{
  "encoder_arch": "swin",
  "model": "contrastive image-text model",
  "dataset": "regions of photos with short descriptions (Visual Genome)",
  "train_examples": 203450,
  "image_size": 48,
  "crop_scale_min": 1,
  "horizontal_flip": true,
  "translate": 0.06,
  "color_jitter": 0.1,
  "tokenizer": "char",
  "vocab_size": 61,
  "loss": "sigmoid",
  "embed_dim": 384,
  "encoder_norm": "layernorm",
  "encoder_norm_position": "pre",
  "encoder_activation": "gelu",
  "encoder_mlp_ratio": 6,
  "encoder_head_dim": 32,
  "encoder_fused_qkv": true,
  "encoder_bias": "all",
  "encoder_qk_norm": true,
  "encoder_parallel_block": false,
  "encoder_inner_norm": false,
  "encoder_drop_path": 0.15,
  "encoder_patch_size": [2, 2],
  "encoder_depths": [3, 4, 5, 3],
  "encoder_widths": [48, 96, 192, 384],
  "text_encoder_causal": false,
  "text_encoder_width": 192,
  "text_encoder_layers": 10,
  "text_encoder_norm": "layernorm",
  "text_encoder_norm_position": "pre",
  "text_encoder_activation": "squared_relu",
  "text_encoder_mlp_ratio": 2,
  "text_encoder_head_dim": 48,
  "text_encoder_fused_qkv": false,
  "text_encoder_bias": "all",
  "text_encoder_qk_norm": false,
  "text_encoder_parallel_block": false,
  "text_encoder_inner_norm": false,
  "text_encoder_positions": "learned",
  "init": "torch_default",
  "residual_init": "zero_last",
  "optimizer": "muon",
  "muon_scale": "original",
  "learning_rate": 0.01,
  "momentum": 0.95,
  "nesterov": true,
  "orthogonalizer": "polar_express",
  "adamw_lr_other_params": 0.00071,
  "max_grad_norm": 1.0,
  "max_steps": 3200,
  "batch_size": 128,
  "epochs": 2.0,
  "lr_schedule": "linear",
  "final_lr_fraction": 0.05,
  "warmup_steps": 320,
  "weight_decay": 0.2,
  "adamw_weight_decay_other_params": 0.05
}
Rows from block 7 of the text encoder of a small contrastive image-text model, named by matrix and row number. Rows with one number belong to one neuron. Each number is 50 + 12 x the weight over its row's rms, rounded and kept within 0 to 99. All counts start at 0.
After each neuron's rows are labels from the 100 texts, of 14976, where the neuron reaches its highest value: "fires on" is the input token at the peak. Only what is clearly more common there than usual is listed. The data: regions of photos with short descriptions (Visual Genome).
# fc1: MLP up (text_encoder.blocks.7.mlp.fc1.weight, 384x192), inputs 0-191
# fc2: MLP down (text_encoder.blocks.7.mlp.fc2.weight, 192x384, transposed), outputs 0-191

fc1.338:61 55 44 44 55 50 51 44 39 44 62 45 43 45 71 59 49 60 62 45 42 40 57 53 41 45 48 52 64 58 63 53 48 35 62 22 64 28 59 49 36 33 29 52 49 58 31 44 43 46 34 50 46 37 58 42 61 37 44 48 67 49 52 45 57 45 63 48 63 57 47 42 28 48 60 42 51 46 58 79 33 24 71 33 55 54 68 66 42 33 53 43 50 49 29 65 26 54 64 70 40 58 56 44 26 41 26 58 45 62 65 51 50 40 64 91 47 38 60 60 52 59 71 35 59 33 42 48 53 59 70 35 28 47 57 59 48 48 42 37 32 51 36 59 68 64 40 60 54 60 44 79 49 63 49 47 49 36 68 48 53 64 51 51 47 46 35 50 44 60 68 56 48 70 49 59 46 68 33 65 42 58 37 29 40 61 65 50 57 41 26 50
fc2.338:60 45 35 68 57 43 45 28 50 50 56 35 55 63 23 56 72 59 60 46 36 57 60 54 55 40 56 67 21 56 56 68 58 36 53 53 48 47 52 53 55 57 51 56 51 47 35 63 37 41 42 60 67 40 69 57 57 28 37 55 67 47 26 49 62 65 63 52 50 44 38 48 39 35 49 51 57 29 29 44 65 54 17 73 38 55 55 36 40 69 60 66 68 65 58 19 37 42 57 60 55 53 46 32 65 41 46 70 47 61 57 34 38 63 54 36 51 67 34 54 45 58 64 46 59 38 63 40 38 47 62 45 31 53 51 59 53 45 47 36 62 32 75 58 61 23 45 55 23 50 38 47 54 48 19 58 69 64 56 64 61 58 68 52 48 39 47 55 51 56 54 37 54 57 47 66 53 43 45 37 41 48 45 46 46 43 68 32 47 45 61 58
fires on: "g"

fc1.46:59 35 55 38 54 59 51 59 60 49 43 55 51 47 17 34 61 43 40 56 55 53 56 32 55 41 55 48 31 39 31 43 32 25 39 42 78 64 18 60 49 33 22 38 57 48 26 58 43 52 55 49 37 46 60 49 59 52 51 69 56 49 65 48 65 62 66 53 73 72 32 56 49 53 61 51 52 31 49 46 62 49 63 57 46 48 60 66 42 41 52 49 56 45 41 50 51 47 59 51 30 36 37 55 29 43 42 55 42 62 42 55 55 81 47 68 47 54 45 57 46 29 31 56 44 38 25 45 40 71 53 53 55 42 54 37 63 61 57 54 40 53 62 57 60 46 55 60 55 77 61 56 51 56 48 42 89 42 53 65 52 52 65 68 52 73 47 42 41 60 35 71 57 49 32 29 42 46 30 61 57 35 49 46 54 50 39 52 54 53 34 69
fc2.46:66 48 42 78 46 42 64 37 43 47 71 48 56 59 69 56 49 53 46 78 55 43 33 26 50 39 57 56 57 51 46 47 43 24 54 50 56 58 55 44 58 33 59 38 47 41 39 57 62 65 50 58 51 75 61 65 60 51 32 37 44 62 47 46 77 66 47 47 63 62 39 54 47 41 43 47 64 66 39 41 70 50 42 27 31 28 57 43 30 46 53 28 57 60 50 62 48 23 69 60 52 70 48 51 57 51 51 49 52 37 23 48 55 57 56 62 55 40 43 57 50 54 58 48 28 24 43 30 38 56 42 58 52 76 70 35 54 23 58 31 44 39 81 55 19 63 61 66 54 46 55 68 53 53 51 43 62 54 46 59 68 38 46 55 66 43 32 63 59 35 50 51 51 43 42 59 42 33 48 48 58 45 50 52 39 50 54 39 42 40 48 37
fires on: "g"

fc1.329:74 60 58 42 47 72 51 55 51 62 48 37 50 35 40 68 27 60 36 44 50 62 27 42 61 46 42 66 46 49 50 57 77 52 30 56 39 31 49 52 40 32 29 51 49 40 43 63 40 48 40 50 59 51 33 55 60 50 54 46 51 59 62 46 56 70 47 38 44 62 48 63 45 37 47 49 41 26 46 34 45 47 57 45 55 71 69 51 27 55 43 51 69 39 49 66 39 70 54 44 34 75 42 47 29 62 37 40 31 34 34 53 52 46 55 70 46 65 50 39 47 35 43 58 33 61 40 46 69 60 61 47 53 49 56 35 59 47 48 50 39 48 68 35 46 46 58 55 63 63 59 47 73 56 53 35 69 51 44 20 52 53 31 74 56 66 51 45 46 41 54 44 72 43 65 85 29 42 25 55 55 66 46 54 56 65 60 42 70 51 40 43
fc2.329:54 35 45 59 62 28 44 51 35 46 48 51 38 55 50 48 63 46 42 65 32 43 72 40 44 45 47 67 50 50 36 47 32 34 43 49 68 48 31 56 61 39 46 56 77 40 66 53 40 61 46 43 31 61 70 49 66 34 23 49 58 49 62 64 45 54 40 65 73 51 51 41 54 38 53 67 31 77 46 68 45 49 52 56 55 23 41 63 62 64 52 59 36 63 54 63 55 44 69 71 46 50 33 41 55 32 36 50 45 52 62 57 73 42 44 38 45 44 45 33 63 67 41 39 33 62 58 46 31 50 60 50 73 54 49 71 35 49 54 50 65 47 39 50 45 60 48 59 48 54 38 39 74 46 54 52 44 46 44 33 66 48 46 38 57 45 48 54 72 44 16 54 51 54 54 38 20 35 45 26 70 46 55 70 44 70 59 62 33 57 52 58
fires on: "g"; "p"; "k"; "w"

fc1.175:24 48 50 52 52 56 44 28 29 37 57 31 53 37 72 37 55 39 55 56 59 41 64 75 68 60 50 58 38 45 36 68 49 39 53 41 45 48 50 60 42 56 46 42 39 64 42 66 50 58 45 57 35 37 59 54 48 47 70 53 49 39 65 36 64 63 63 67 42 76 54 40 49 45 53 52 56 46 42 44 50 55 58 68 62 53 54 56 58 55 57 70 47 44 65 58 61 36 52 50 40 36 30 32 42 41 46 39 35 65 71 51 58 70 40 53 48 51 53 29 34 38 57 35 56 71 61 52 16 53 67 57 80 46 28 38 58 58 53 59 55 57 23 54 63 38 26 50 58 65 61 54 46 44 38 58 33 37 26 49 69 58 40 42 36 46 56 48 22 42 58 59 31 41 59 59 64 48 66 57 65 58 54 34 35 61 63 45 33 50 41 56
fc2.175:45 34 46 36 42 62 45 33 59 52 54 49 40 69 50 44 44 40 44 44 65 35 58 52 53 42 53 57 44 51 45 57 36 54 42 62 66 63 52 67 52 58 41 65 55 49 70 30 49 43 62 52 43 54 68 46 33 48 32 43 48 26 44 67 27 75 67 35 84 51 34 36 49 43 55 39 56 65 53 44 72 55 42 45 46 44 63 38 58 62 69 66 46 42 42 58 32 68 54 42 65 47 60 55 74 62 47 44 54 38 33 40 69 51 61 25 42 49 29 27 43 21 54 42 47 51 51 51 32 27 68 73 36 71 61 50 40 39 37 65 40 30 63 72 47 54 38 34 66 42 63 37 38 46 50 47 53 52 56 54 47 53 58 49 60 62 28 48 48 51 57 59 63 36 41 50 52 39 44 35 54 29 50 68 61 59 53 68 66 55 64 66
fires on: "g"; "s"

fc1.222:45 63 70 43 49 50 44 39 51 39 31 48 53 44 48 62 57 43 45 68 56 67 29 53 65 39 48 49 44 42 64 44 40 70 39 67 46 34 41 35 42 43 55 40 46 60 66 48 60 48 48 53 84 53 39 47 55 52 46 23 61 47 59 34 33 57 43 62 36 54 33 48 42 51 60 62 56 38 57 43 64 48 67 69 22 66 61 38 56 46 39 80 59 43 57 46 45 43 62 34 70 45 49 33 45 49 57 60 83 53 59 33 66 58 45 48 50 49 57 54 48 55 34 57 57 63 54 55 52 47 58 37 41 61 41 59 56 64 69 24 41 38 32 43 44 71 72 61 44 57 58 53 43 28 73 65 34 56 45 48 41 24 59 61 38 40 64 40 44 34 55 36 56 54 36 25 46 42 40 48 56 62 68 55 45 56 66 71 39 56 23 42
fc2.222:46 56 26 73 62 54 44 50 58 58 68 46 44 59 39 66 40 31 60 34 32 46 45 63 42 48 51 40 36 54 60 69 50 65 55 50 36 41 47 60 56 73 74 40 61 62 57 63 41 65 61 63 37 49 38 35 23 64 69 60 54 46 52 52 46 52 29 80 47 63 32 51 35 44 66 49 40 76 55 38 50 44 57 50 48 38 48 59 48 47 55 29 44 47 32 47 33 48 38 35 44 71 43 56 67 42 70 78 43 49 58 60 58 25 37 53 41 26 48 64 50 48 52 55 46 43 51 58 53 41 38 66 47 48 40 24 23 42 51 56 74 64 46 33 31 40 48 53 63 36 43 49 72 38 53 38 72 58 52 60 58 71 50 34 65 61 54 60 45 53 57 57 56 56 28 50 34 68 43 59 45 44 55 55 51 46 31 61 48 46 37 43
fires on: "g"

fc1.310:63 47 45 50 42 78 66 38 30 40 51 44 54 42 34 34 48 60 31 48 38 47 31 47 72 40 42 65 42 55 27 36 71 53 64 61 55 61 47 65 57 59 44 57 53 58 59 34 39 51 63 44 19 56 50 60 54 45 43 42 43 43 31 62 62 20 61 57 54 52 47 50 65 49 52 40 49 69 18 51 71 38 51 80 33 38 42 73 52 52 47 54 61 52 40 48 33 58 27 58 42 49 57 32 61 71 42 68 57 53 37 67 56 41 45 54 62 54 36 53 53 55 38 46 60 53 57 62 50 50 63 37 58 49 46 41 52 58 60 43 81 44 59 41 38 41 55 31 36 47 48 42 67 34 80 57 46 42 63 35 46 37 33 59 58 38 58 41 43 66 43 45 29 69 48 63 55 69 55 40 40 57 36 50 48 53 43 72 51 70 52 56
fc2.310:37 51 40 47 50 32 27 54 56 42 75 27 48 48 52 34 56 34 49 33 50 43 44 55 53 39 43 45 45 49 40 57 35 64 42 69 75 63 55 47 49 47 41 51 69 43 55 42 64 49 38 28 48 65 48 55 55 59 53 58 46 37 57 29 50 46 67 60 42 62 62 45 49 50 59 35 57 23 45 47 63 45 53 69 68 51 68 30 41 42 61 77 55 43 44 53 65 42 48 49 58 38 58 36 49 23 76 27 58 57 65 61 53 50 40 51 56 41 58 42 53 52 59 72 46 39 40 33 46 74 38 37 82 47 57 47 67 42 44 49 29 59 60 51 48 45 64 63 41 72 60 49 33 56 49 40 39 49 60 51 35 72 55 44 49 32 49 30 71 42 24 60 72 46 45 65 45 35 53 50 37 48 36 79 54 72 52 37 54 61 53 44
fires on: "s"

fc1.291:41 39 27 59 64 59 42 31 64 42 59 50 48 35 46 52 38 49 38 36 56 78 17 61 69 49 60 50 51 42 67 44 47 62 56 45 49 37 54 53 43 47 43 48 45 49 74 49 70 51 31 57 58 44 50 71 67 36 60 58 36 35 56 59 50 64 38 52 66 47 24 68 52 36 77 55 43 48 56 67 39 37 46 64 43 36 40 54 46 47 40 40 38 55 53 48 63 40 70 41 55 35 51 40 20 53 38 42 68 56 54 23 41 54 59 34 61 47 78 58 48 33 68 51 45 40 48 47 66 62 60 24 52 45 56 62 52 57 62 44 75 39 40 53 58 58 53 39 35 43 59 66 64 57 41 62 58 39 57 45 47 27 53 59 33 69 50 44 68 46 51 39 55 36 53 55 31 46 34 41 79 38 58 52 37 47 73 51 59 54 41 43
fc2.291:46 52 50 70 49 72 41 27 37 32 61 45 49 43 44 61 54 37 39 49 47 63 42 43 41 61 54 60 61 43 55 53 52 47 61 33 71 44 60 41 46 44 32 51 45 54 35 44 62 59 35 54 61 46 57 50 63 37 49 42 43 52 56 62 67 49 63 40 66 51 57 79 53 69 55 55 63 47 54 44 48 32 60 58 65 56 65 56 56 57 45 47 39 52 69 47 44 43 38 31 45 65 37 53 67 48 62 43 40 72 28 48 32 56 44 28 68 61 71 59 49 43 56 54 49 57 58 42 64 53 37 39 59 46 81 49 32 50 55 48 49 68 61 52 19 44 39 73 19 46 41 57 68 45 86 41 55 44 43 32 48 52 56 58 42 49 36 47 27 51 44 23 25 38 44 48 64 31 42 71 57 39 50 44 50 29 66 59 29 49 44 47
fires on: "g"; "i"; "y"