config.yaml
model: "contrastive image-text model"
dataset: "regions of photos with short descriptions (Visual Genome)"
train_examples: 203450
image_size: 48
crop_scale_min: 1
horizontal_flip: true
translate: 0.06
color_jitter: 0.1
tokenizer: "char"
vocab_size: 61
loss: "sigmoid"
embed_dim: 384
encoder_arch: "swin"
encoder_norm: "layernorm"
encoder_norm_position: "pre"
encoder_activation: "gelu"
encoder_mlp_ratio: 6
encoder_head_dim: 32
encoder_fused_qkv: true
encoder_bias: "all"
encoder_qk_norm: true
encoder_parallel_block: false
encoder_inner_norm: false
encoder_drop_path: 0.15
encoder_patch_size: [2, 2]
encoder_depths: [3, 4, 5, 3]
encoder_widths: [48, 96, 192, 384]
text_encoder_causal: false
text_encoder_width: 192
text_encoder_layers: 10
text_encoder_norm: "layernorm"
text_encoder_norm_position: "pre"
text_encoder_activation: "squared_relu"
text_encoder_mlp_ratio: 2
text_encoder_head_dim: 48
text_encoder_fused_qkv: false
text_encoder_bias: "all"
text_encoder_qk_norm: false
text_encoder_parallel_block: false
text_encoder_inner_norm: false
text_encoder_positions: "learned"
init: "torch_default"
residual_init: "zero_last"
optimizer: "muon"
muon_scale: "original"
lr: 0.01
momentum: 0.95
nesterov: true
orthogonalizer: "polar_express"
adamw_lr_other_params: 0.00071
grad_clip: 1.0
steps: 3200
batch_size: 128
epochs: 2.0
lr_schedule: "linear"
final_lr_fraction: 0.05
warmup_steps: 320
weight_decay: 0.2
adamw_weight_decay_other_params: 0.05
Rows from block 9 of the image encoder of a small contrastive image-text model, named by matrix and row number. Rows with one number belong to one neuron. Each number is 128 + 32 x the weight over its row's rms, rounded and kept within 0 to 255. All counts start at 0. Numbers have three digits each.
After each neuron's rows are labels from the 100 images, of 14976, where the neuron reaches its highest value: "strongest on" is what is common among them. Only what is clearly more common there than usual is listed. The data: regions of photos with short descriptions (Visual Genome).
# fc1: MLP up (encoder.blocks.9.mlp.fc1.weight, 1152x192), inputs 0-191
# fc2: MLP down (encoder.blocks.9.mlp.fc2.weight, 192x1152, transposed), outputs 0-191

fc1.335:106031133157122103176126152137099080101107139086158146136129167064187109152125132158187125138133122102090092148099121071173133102141147079121136131097147172138155114127103169121206112132157050133080159141111114076169164137181107145177069183093107153138133140102088114126133153164087112131147110107153135092113164131161140134140080153170124141143071111077105116160138107124087184101093131154096174096106172097209147194128146134050164122146112135144134063099134158137093115157124183172113102102125178121133166143115084140157173144133096130092185180158122169093111090099108089140
fc2.335:122126117115095041111128161167116111128161144151159143146081158127135195132114113096115102140135158144073146172151197164103111149153093076153095150099176127113183160104131154111110149127140145114144086098099139107149128129118133137090158132171072195118139138155132142119113132161092196133129191158055104128176113078112141117181147092118141081162120069115129137100149118108031201088068088114081146107164118159115148095091097146087199136092103144138102140082142055139180129130119163130082120162119165214090080125155133124094139148173076122122170152087135133106142159112141110158
strongest on: text has "sky"; text has "blue"

fc1.52:170134131192185173118115094144129118180154132122141140119120102132139130135104165167178083093140122140116026153118138174120090174131069115185166163193114135106125140138090156130126137103087078117053107145132121117097168192085089081162137116187076134109131116099107150139116159143121158152154091123087176110109095128104151133125180136137117102155165164066096124089064120104151104184169153198094154117114135096125110163117087147092136193123129132169091140152116098124125092119097111173131198125113065164080147149085109110130124123125107194119131105097088127153075166137124121036
fc2.52:164045082159144140114095119115128125137141095149090154096113077146182138128157137120139092176124089193137064089174151093134081132090098129121131198179141140157140187134145110158093125111160107103127168086118155137128085062152105120056164122124127140184090171152125129129147118159095108167114094149082147081143125093103166140160141128105184084122124154075125118112094142135121140138110156133166158064138210158124098074100095173103068127161106110083161112158191063165166169200170154158132140105130136059149131109136169117115129108100108139065121124129097158177175110145155141153
strongest on: text has "sky"

fc1.135:124145159128125131138132095114133161137151114128132135121130214100137073109137101131118145132061094142104098116105152199067122220119127111121167077102070140114135158098104094131114113170145104104131159167120099124123117133146160112150093115112164145091074096108150101112116173109130148078161068147105132118136104132106162178135143135098164143145070075094147036156170140108162088155167145143143212068115135104189159198160153120082127175146067143093096088144108110104191147138124161119089150184141101117089153119104148133132155208118132170107098196093108128126089165151116068169
fc2.135:109115157185135106111070133152084140184155156139151118109141062101144110143151176139080101162134095119155148130104022098117180098119140153099077151100102172090216126134129114093114141107197098098134086141115177134187147128115143138185172075161193079162144115162109102103119113112141149110122099152108194107151129114108116104123096137129100172161125116169133151126152140138143163160048142158087159110104161122111093127051108099112129115117172100142118115162095142106150116113118131133183103124163138113099135068145100152109086114140081159130181136207161141046073107178124169095
strongest on: text has "sky"; text has "blue"

fc1.744:190172116173141134134117208103143118169128139115074123150138171133166171098133213109178085099146143083112187129134056157133053142070101144153158165134134148150100133178162161079105127114087159106117108127099114137107108209150139155169130092116113117149156079170111180148102149160078128177112151094093104099140156106120139157123052113147120132122127101142108094127117112147157119044109109089112173137104107153150072144088101102153153170084163097146161111097081155133154108097091206155165101132171092167074098158124064140149105115148103113140135124121140153063123103120183109107
fc2.744:100092157077108054112202119166122090091171120089122167117118122127038090128115069103115159095095109163137078114158154110122149164189122118165136149076133159118131138118139075193108137148102127127135167036152163111140105053111133091107151108133111102125120160081118130095111141115094141086083033114130151128075119205142155131160175189155148123150124156129178136152121133124100168189143146148106092097078159154143129084199109145137171125091120121116158113121086128179106118112182116130104144141143155147102141096096163138127124141057130137128111080089138152178122181156168169137
strongest on: text has "red"

fc1.644:100108115130187140136128125133144167107083108127105093113159155102166109086146202118115140130071118152179102095191136069194152118087131105118130124106147172190127156133131150125144141144129098128109108071129179150130092102108099171112161128067119138111139091153110126111162142169107117127123112140122145123130080167119043098149119122106118127141095077130063184087135134135167157109124137159101160093165085083128050162158194233104162145136122164113142129176064090137131061161131163119143183086143156121063102156109116113176113126184128210144128143161073136141110141131062111121
fc2.644:132164063154114127154119123151091081079125130128193141178102135109024231167144098178137156168166092119111116144122114154114136147155126180117115098136149169078122186137072147171104103135107098163149119126133112138144120186147099074113153187161103124143180149177152120163091032052076124100129140149181117118136146127152144109086109106135088134159101146112118151098123105169178115145144152169120139141096113126120070148144126178106095118142135149135111168122175101095092141130150119165186122136128097101118086126132188121063112064057115166160124152109128085099139115075143149099
strongest on: text has "red"

fc1.449:137137057172213143133187115117165143091168119113099116153122176121106165117166174147147093090138093101139136125151145119150112115116141136150100180056135098139180126093133186147121101129145095106080144102137136124190140147156133108079211137155089111129064160105196076103139089100101183077089079185112108127108098103131186134126187114193101173111120106140151143135126149083124147114116096198122186092098210157144122103140152145132166122113117156087157096102090154110120130148100127093091110094115151150053089123106111115143106174126102124152102106064162128179119176156111089104
fc2.449:136146119122100115053082159117165098152087121176157102111073171145092204065116144129143088167130121172098119102179129202107142127123116114098145156135065137098182095123154081160143161121128107147167126071084129068145117117113075094115129149138161159118124148133127124134169131122162111101190164135116127125179124105108158117112212107115154087087103130133068134106138107121155094136121137174154115091118074120115092115158085175101091137134085109119106144051157113109189120131144151138157104168124089098175125126133123122173089139051122151068205180134095182117123217113140150082
strongest on: text has "sky"; text has "blue"

fc1.742:135126121137153125103104139137158184182160151075134126128119113116135085106185162083135154157174157153129131160117134106144112139123139117122149167126078135146165110149160072104132106109122173129147132137159073158149119185186116133168176193148072114066107107203098179129081145114131086054135112171107142070134104133116062107153144114058159080156104099149077184150133197161144121128122116134170147150159090164135104131169158098129151134124190058152098064102086100137090169209137070077137108164110115150143155171083138120079137119080160136105113170106135099077157114132089140122
fc2.742:086106148125146049107149138104125149136131080183094070125125105162093133113203089120155175125141092131125125126112092120167067114122126142094105088179139114178147067143101178064175124165161165134057171138114146081136143107155159193107073074159187071147173085144141080119166175128128066124190183151141128100068152103186135090104124106131126128159148116141119102094121163164156169110121120110105185123149161144115129147111116104113093125130167122125124104119138100167162126165094141090144109165189135185174087139155103119130083122131103105117192109159127118143087170121055114176
strongest on: text has "sky"; text has "blue"

fc1.478:142128167111190115221067124125133108185127078112132114179181110126173146135148067123139167153136074118154148172111120096203104129166150107143123133127147093117115144081121122141129128114090073099149105108087145121099136163148105161129104151139094112157139110147129138064145176095101142122181147148145140072142207078137169152082117153108146102140120078126140139141164114112166171103169172105119116168146168117154078179094076103054112187119062133127101160204160098115138093156108123184102192127118137127082106111096100104114153069144116148158087143143132071142170104051094143114
fc2.478:138157180103123121151124113158136155101182140084112094123099125074099123145171138106138179168157071164142144113128129111111173109112143117113136108140116142159141137106120096143103073102131109172054161124157125170110105155180114196119138140104111117121143130134198124142089139078147133154099118137159075127070067140122158100104101100086135126206074088070098137214102143149151152165102134122149148175060089131057149145149126152116132105138129089114115147160120195124141113100127138174164098105162116123132129080136141137082115132171148150099035048164159124080190143208102116195
strongest on: text has "red"

fc1.219:159181115140143098151146131096136170159099142089128124113156146180141084107105093105169100092073152070160084163164127161135134153131127084165102101106163127146124138088133144154120124117137130123118144093136149148148160160093130054170123178178122122116124124201143213153203072145115198122051128142088107155164073151103146190157189109152138094046059099171137138111103087126106171135124113077107137122076072130120124140153093119132098116115147108155183155198121125115178113204161114107095148074137083129126168159098131137120151110141115066120108142158107113099061120142101125117
fc2.219:028214140109158092103137123103111160127131146160140150148111120107100159116175196156082073113132145127122182099149119135126104083148143127158165152157093146121140139153183125134093153167121114112128121114166103136120167116140116115096127055183110177153150095098193101174117185042184073163097134072167047134146137116173085104127142067111106107135152065108133125163162112124079091142152123137141130186098137170222088108151155144104153083135096163129113075142118133075184120084106147095135109126130121128093154148111129107126132117159130063139127129145105146119123141130207161119
strongest on: text has "yellow"

fc1.447:094103147162146108092160112101136114142152167119106155110163127115129142106182110117129199166096130133096055099132110169158165081119115175120166117097205147131093157151121109139112147142115061138100107127099120093174118154169133098182078102121135092086127108166113118067183144065061149177148115163075107103097123118191131106123065192176092078104101071145144131145168122187164218151179128117162132138073141144125124167182159116139101081138139187080133150155164088143150081144058131131164133130137150108128126118103094119139211077132140150113108160109133142121133109109106120167
fc2.447:113120164161167105121097149201168112100120142103092114143094059156124122149092118128092119122172105106153119079149156078157196147134130105190127133086141130193114146146122087192138134128107149152151159123154140109128156108159110160201157160130175128120109152138111085101087135134110122089117115112207129162224128116081120138098095107156164182162077113097079116108136161130107157157123141135119115104177098126125102058146099189118111113185100106129103113121149214114172063146115054173085166144084068146158141118113216089080134131143089150127088147112107092113118140110152160128
strongest on: text has "red"

fc1.59:152170169102127188118147181184143152069103139101134059166064102108171105131117137098130108125105062116131099142139092152106106129073149184149118139105135148151197113125165145181173093131089082156170144094138112084083111107108126151132181102157127091125102128103139149093164132163141084164155132118092107132126093072123109146204128137093152192111126122130137179110067128167186142161156139133074125069134195154177173126113089127120079136047140152066161104130106182144165129178127138146086092146111158117133134087136116092109124083102092159183170134166134075080103140136111128090
fc2.59:119126171074134166114155117103124147139084109193147113076095121103119135095164131185180094193179173058152132138183118136169146108099091116152131108145052138064133144199128170168120125151076163134143148095145102117156199121109130094116132173113131107086099121165096115128167142063189078127088111139155119144092129118155127111106143186190119135131112118119178141084129138144125083142057144175144128137157124116149111122094121165112224080078103070111139129061086075121134149124141140106112066181143089084155106108178149141149166141115113067122138152100116144149129176115146113100
strongest on: text has "sign"

fc1.378:165144083158111130133138140161117176136096127116115151159094179097186130163154118156158145163061125125090121164069182137135102185118118153142096147113151146121189147115137119117100120180136053163090133093132140128076093203110156143133116133163161124104117160152108112089167188116064130138144083059094160072120090101038139137103152147114119089114081162133137055126078181097121115143106145146204158118141156179135178117094120168125126129134129108102130089113107115129069085133111158149091108132172172169045144085103109148124103151193154170112116121158116178106117131091152085081
fc2.378:113062117173096088132131121131115124072137115099142098116145156111147163100180132168133092192134077116083138168134135127137144136129138144130110206169191123088219115104195139147163121142082129101103146085089173133178125100189096179135160122129093139120075143124167071152165173115095117124167150160095135133128145163074080162158124149163116068119174140136074125133104166131086171085130136157139176137080130101087080133135108144058150107071130105164131130117135084087209136147101129109179145107176086113141099093122111146099144111156082095127193154102102127072094166079138138156
strongest on: text has "sky"

fc1.746:159129133118132124136108198111094105112102136106096056180121118071165107141117161137126086173127062110148140134134128141159168107075105112107157172162107074115029149146175130123181163104133125101088109126148180142128109148159093131137100084083096177132116155090136121075126114131089185166144166128147148136071125073064121125130142176161181090157119164141120150115164152144102115152145165157182119181164100135098097149104143143126149196098136078138139137183158149123123149075147100147088109175156141156106088060110147117150119090201163148137189103166060135116102151064094105085
fc2.746:144132142099137100139140092109096087115146131115150063148131147151098140090160118064142138111104105111190160147131201069121109144165141102095115081130166122104198189147126146114178120149207149153174108147104126095185149163136102163144128147128158150147091151103191210164098090155148104111111113142180155164120125135123153122126129089128076075109100149086112118175150082165138098114142094081097116142125087116085091156076112142115120129208159165168136146139113102091113129064145061120182104135059226145134117125127124133099099122064124124116115163118137121099107125156135031141
strongest on: text has "sign"; text has "red"

fc1.97:158143179082118205153125129125112123160076126105085119151076149088113142113135169110155076125132133059156137131208097134145143073155130076069121134114098146122082124108068155092165196187134214169124125153096153109140154123098116154175109106194133125151135149128123124114160188135120088091076057129119172135149164105082139222138128114159126085115110123151138109134116132156116118124209172104062102136146146136136117106144078080119125151107099160060069120104144162114195154132113163107132122113093148121082150077116145114150149047092123147172144113159150139138128155137118107115
fc2.97:097154090103098126161134125126119126103160134117138159090050135114088141124116120124107098172153109124179098147143107119138148095081117167092142083147149133105155175187189097121152093145075097091110136195126081038101169205131155164112048076124112121082148094152139099150193202114144150158128157158168151092129162191120145168172166121105078178091112159094171184113161168152154163112155117128172118115161129095152125096121123124156140179134171101137153129139122118126091088139165148110130057131121131099148121070140107131112124189064108084071116128159137124140103131119044128113
strongest on: text has "sign"; text has "red"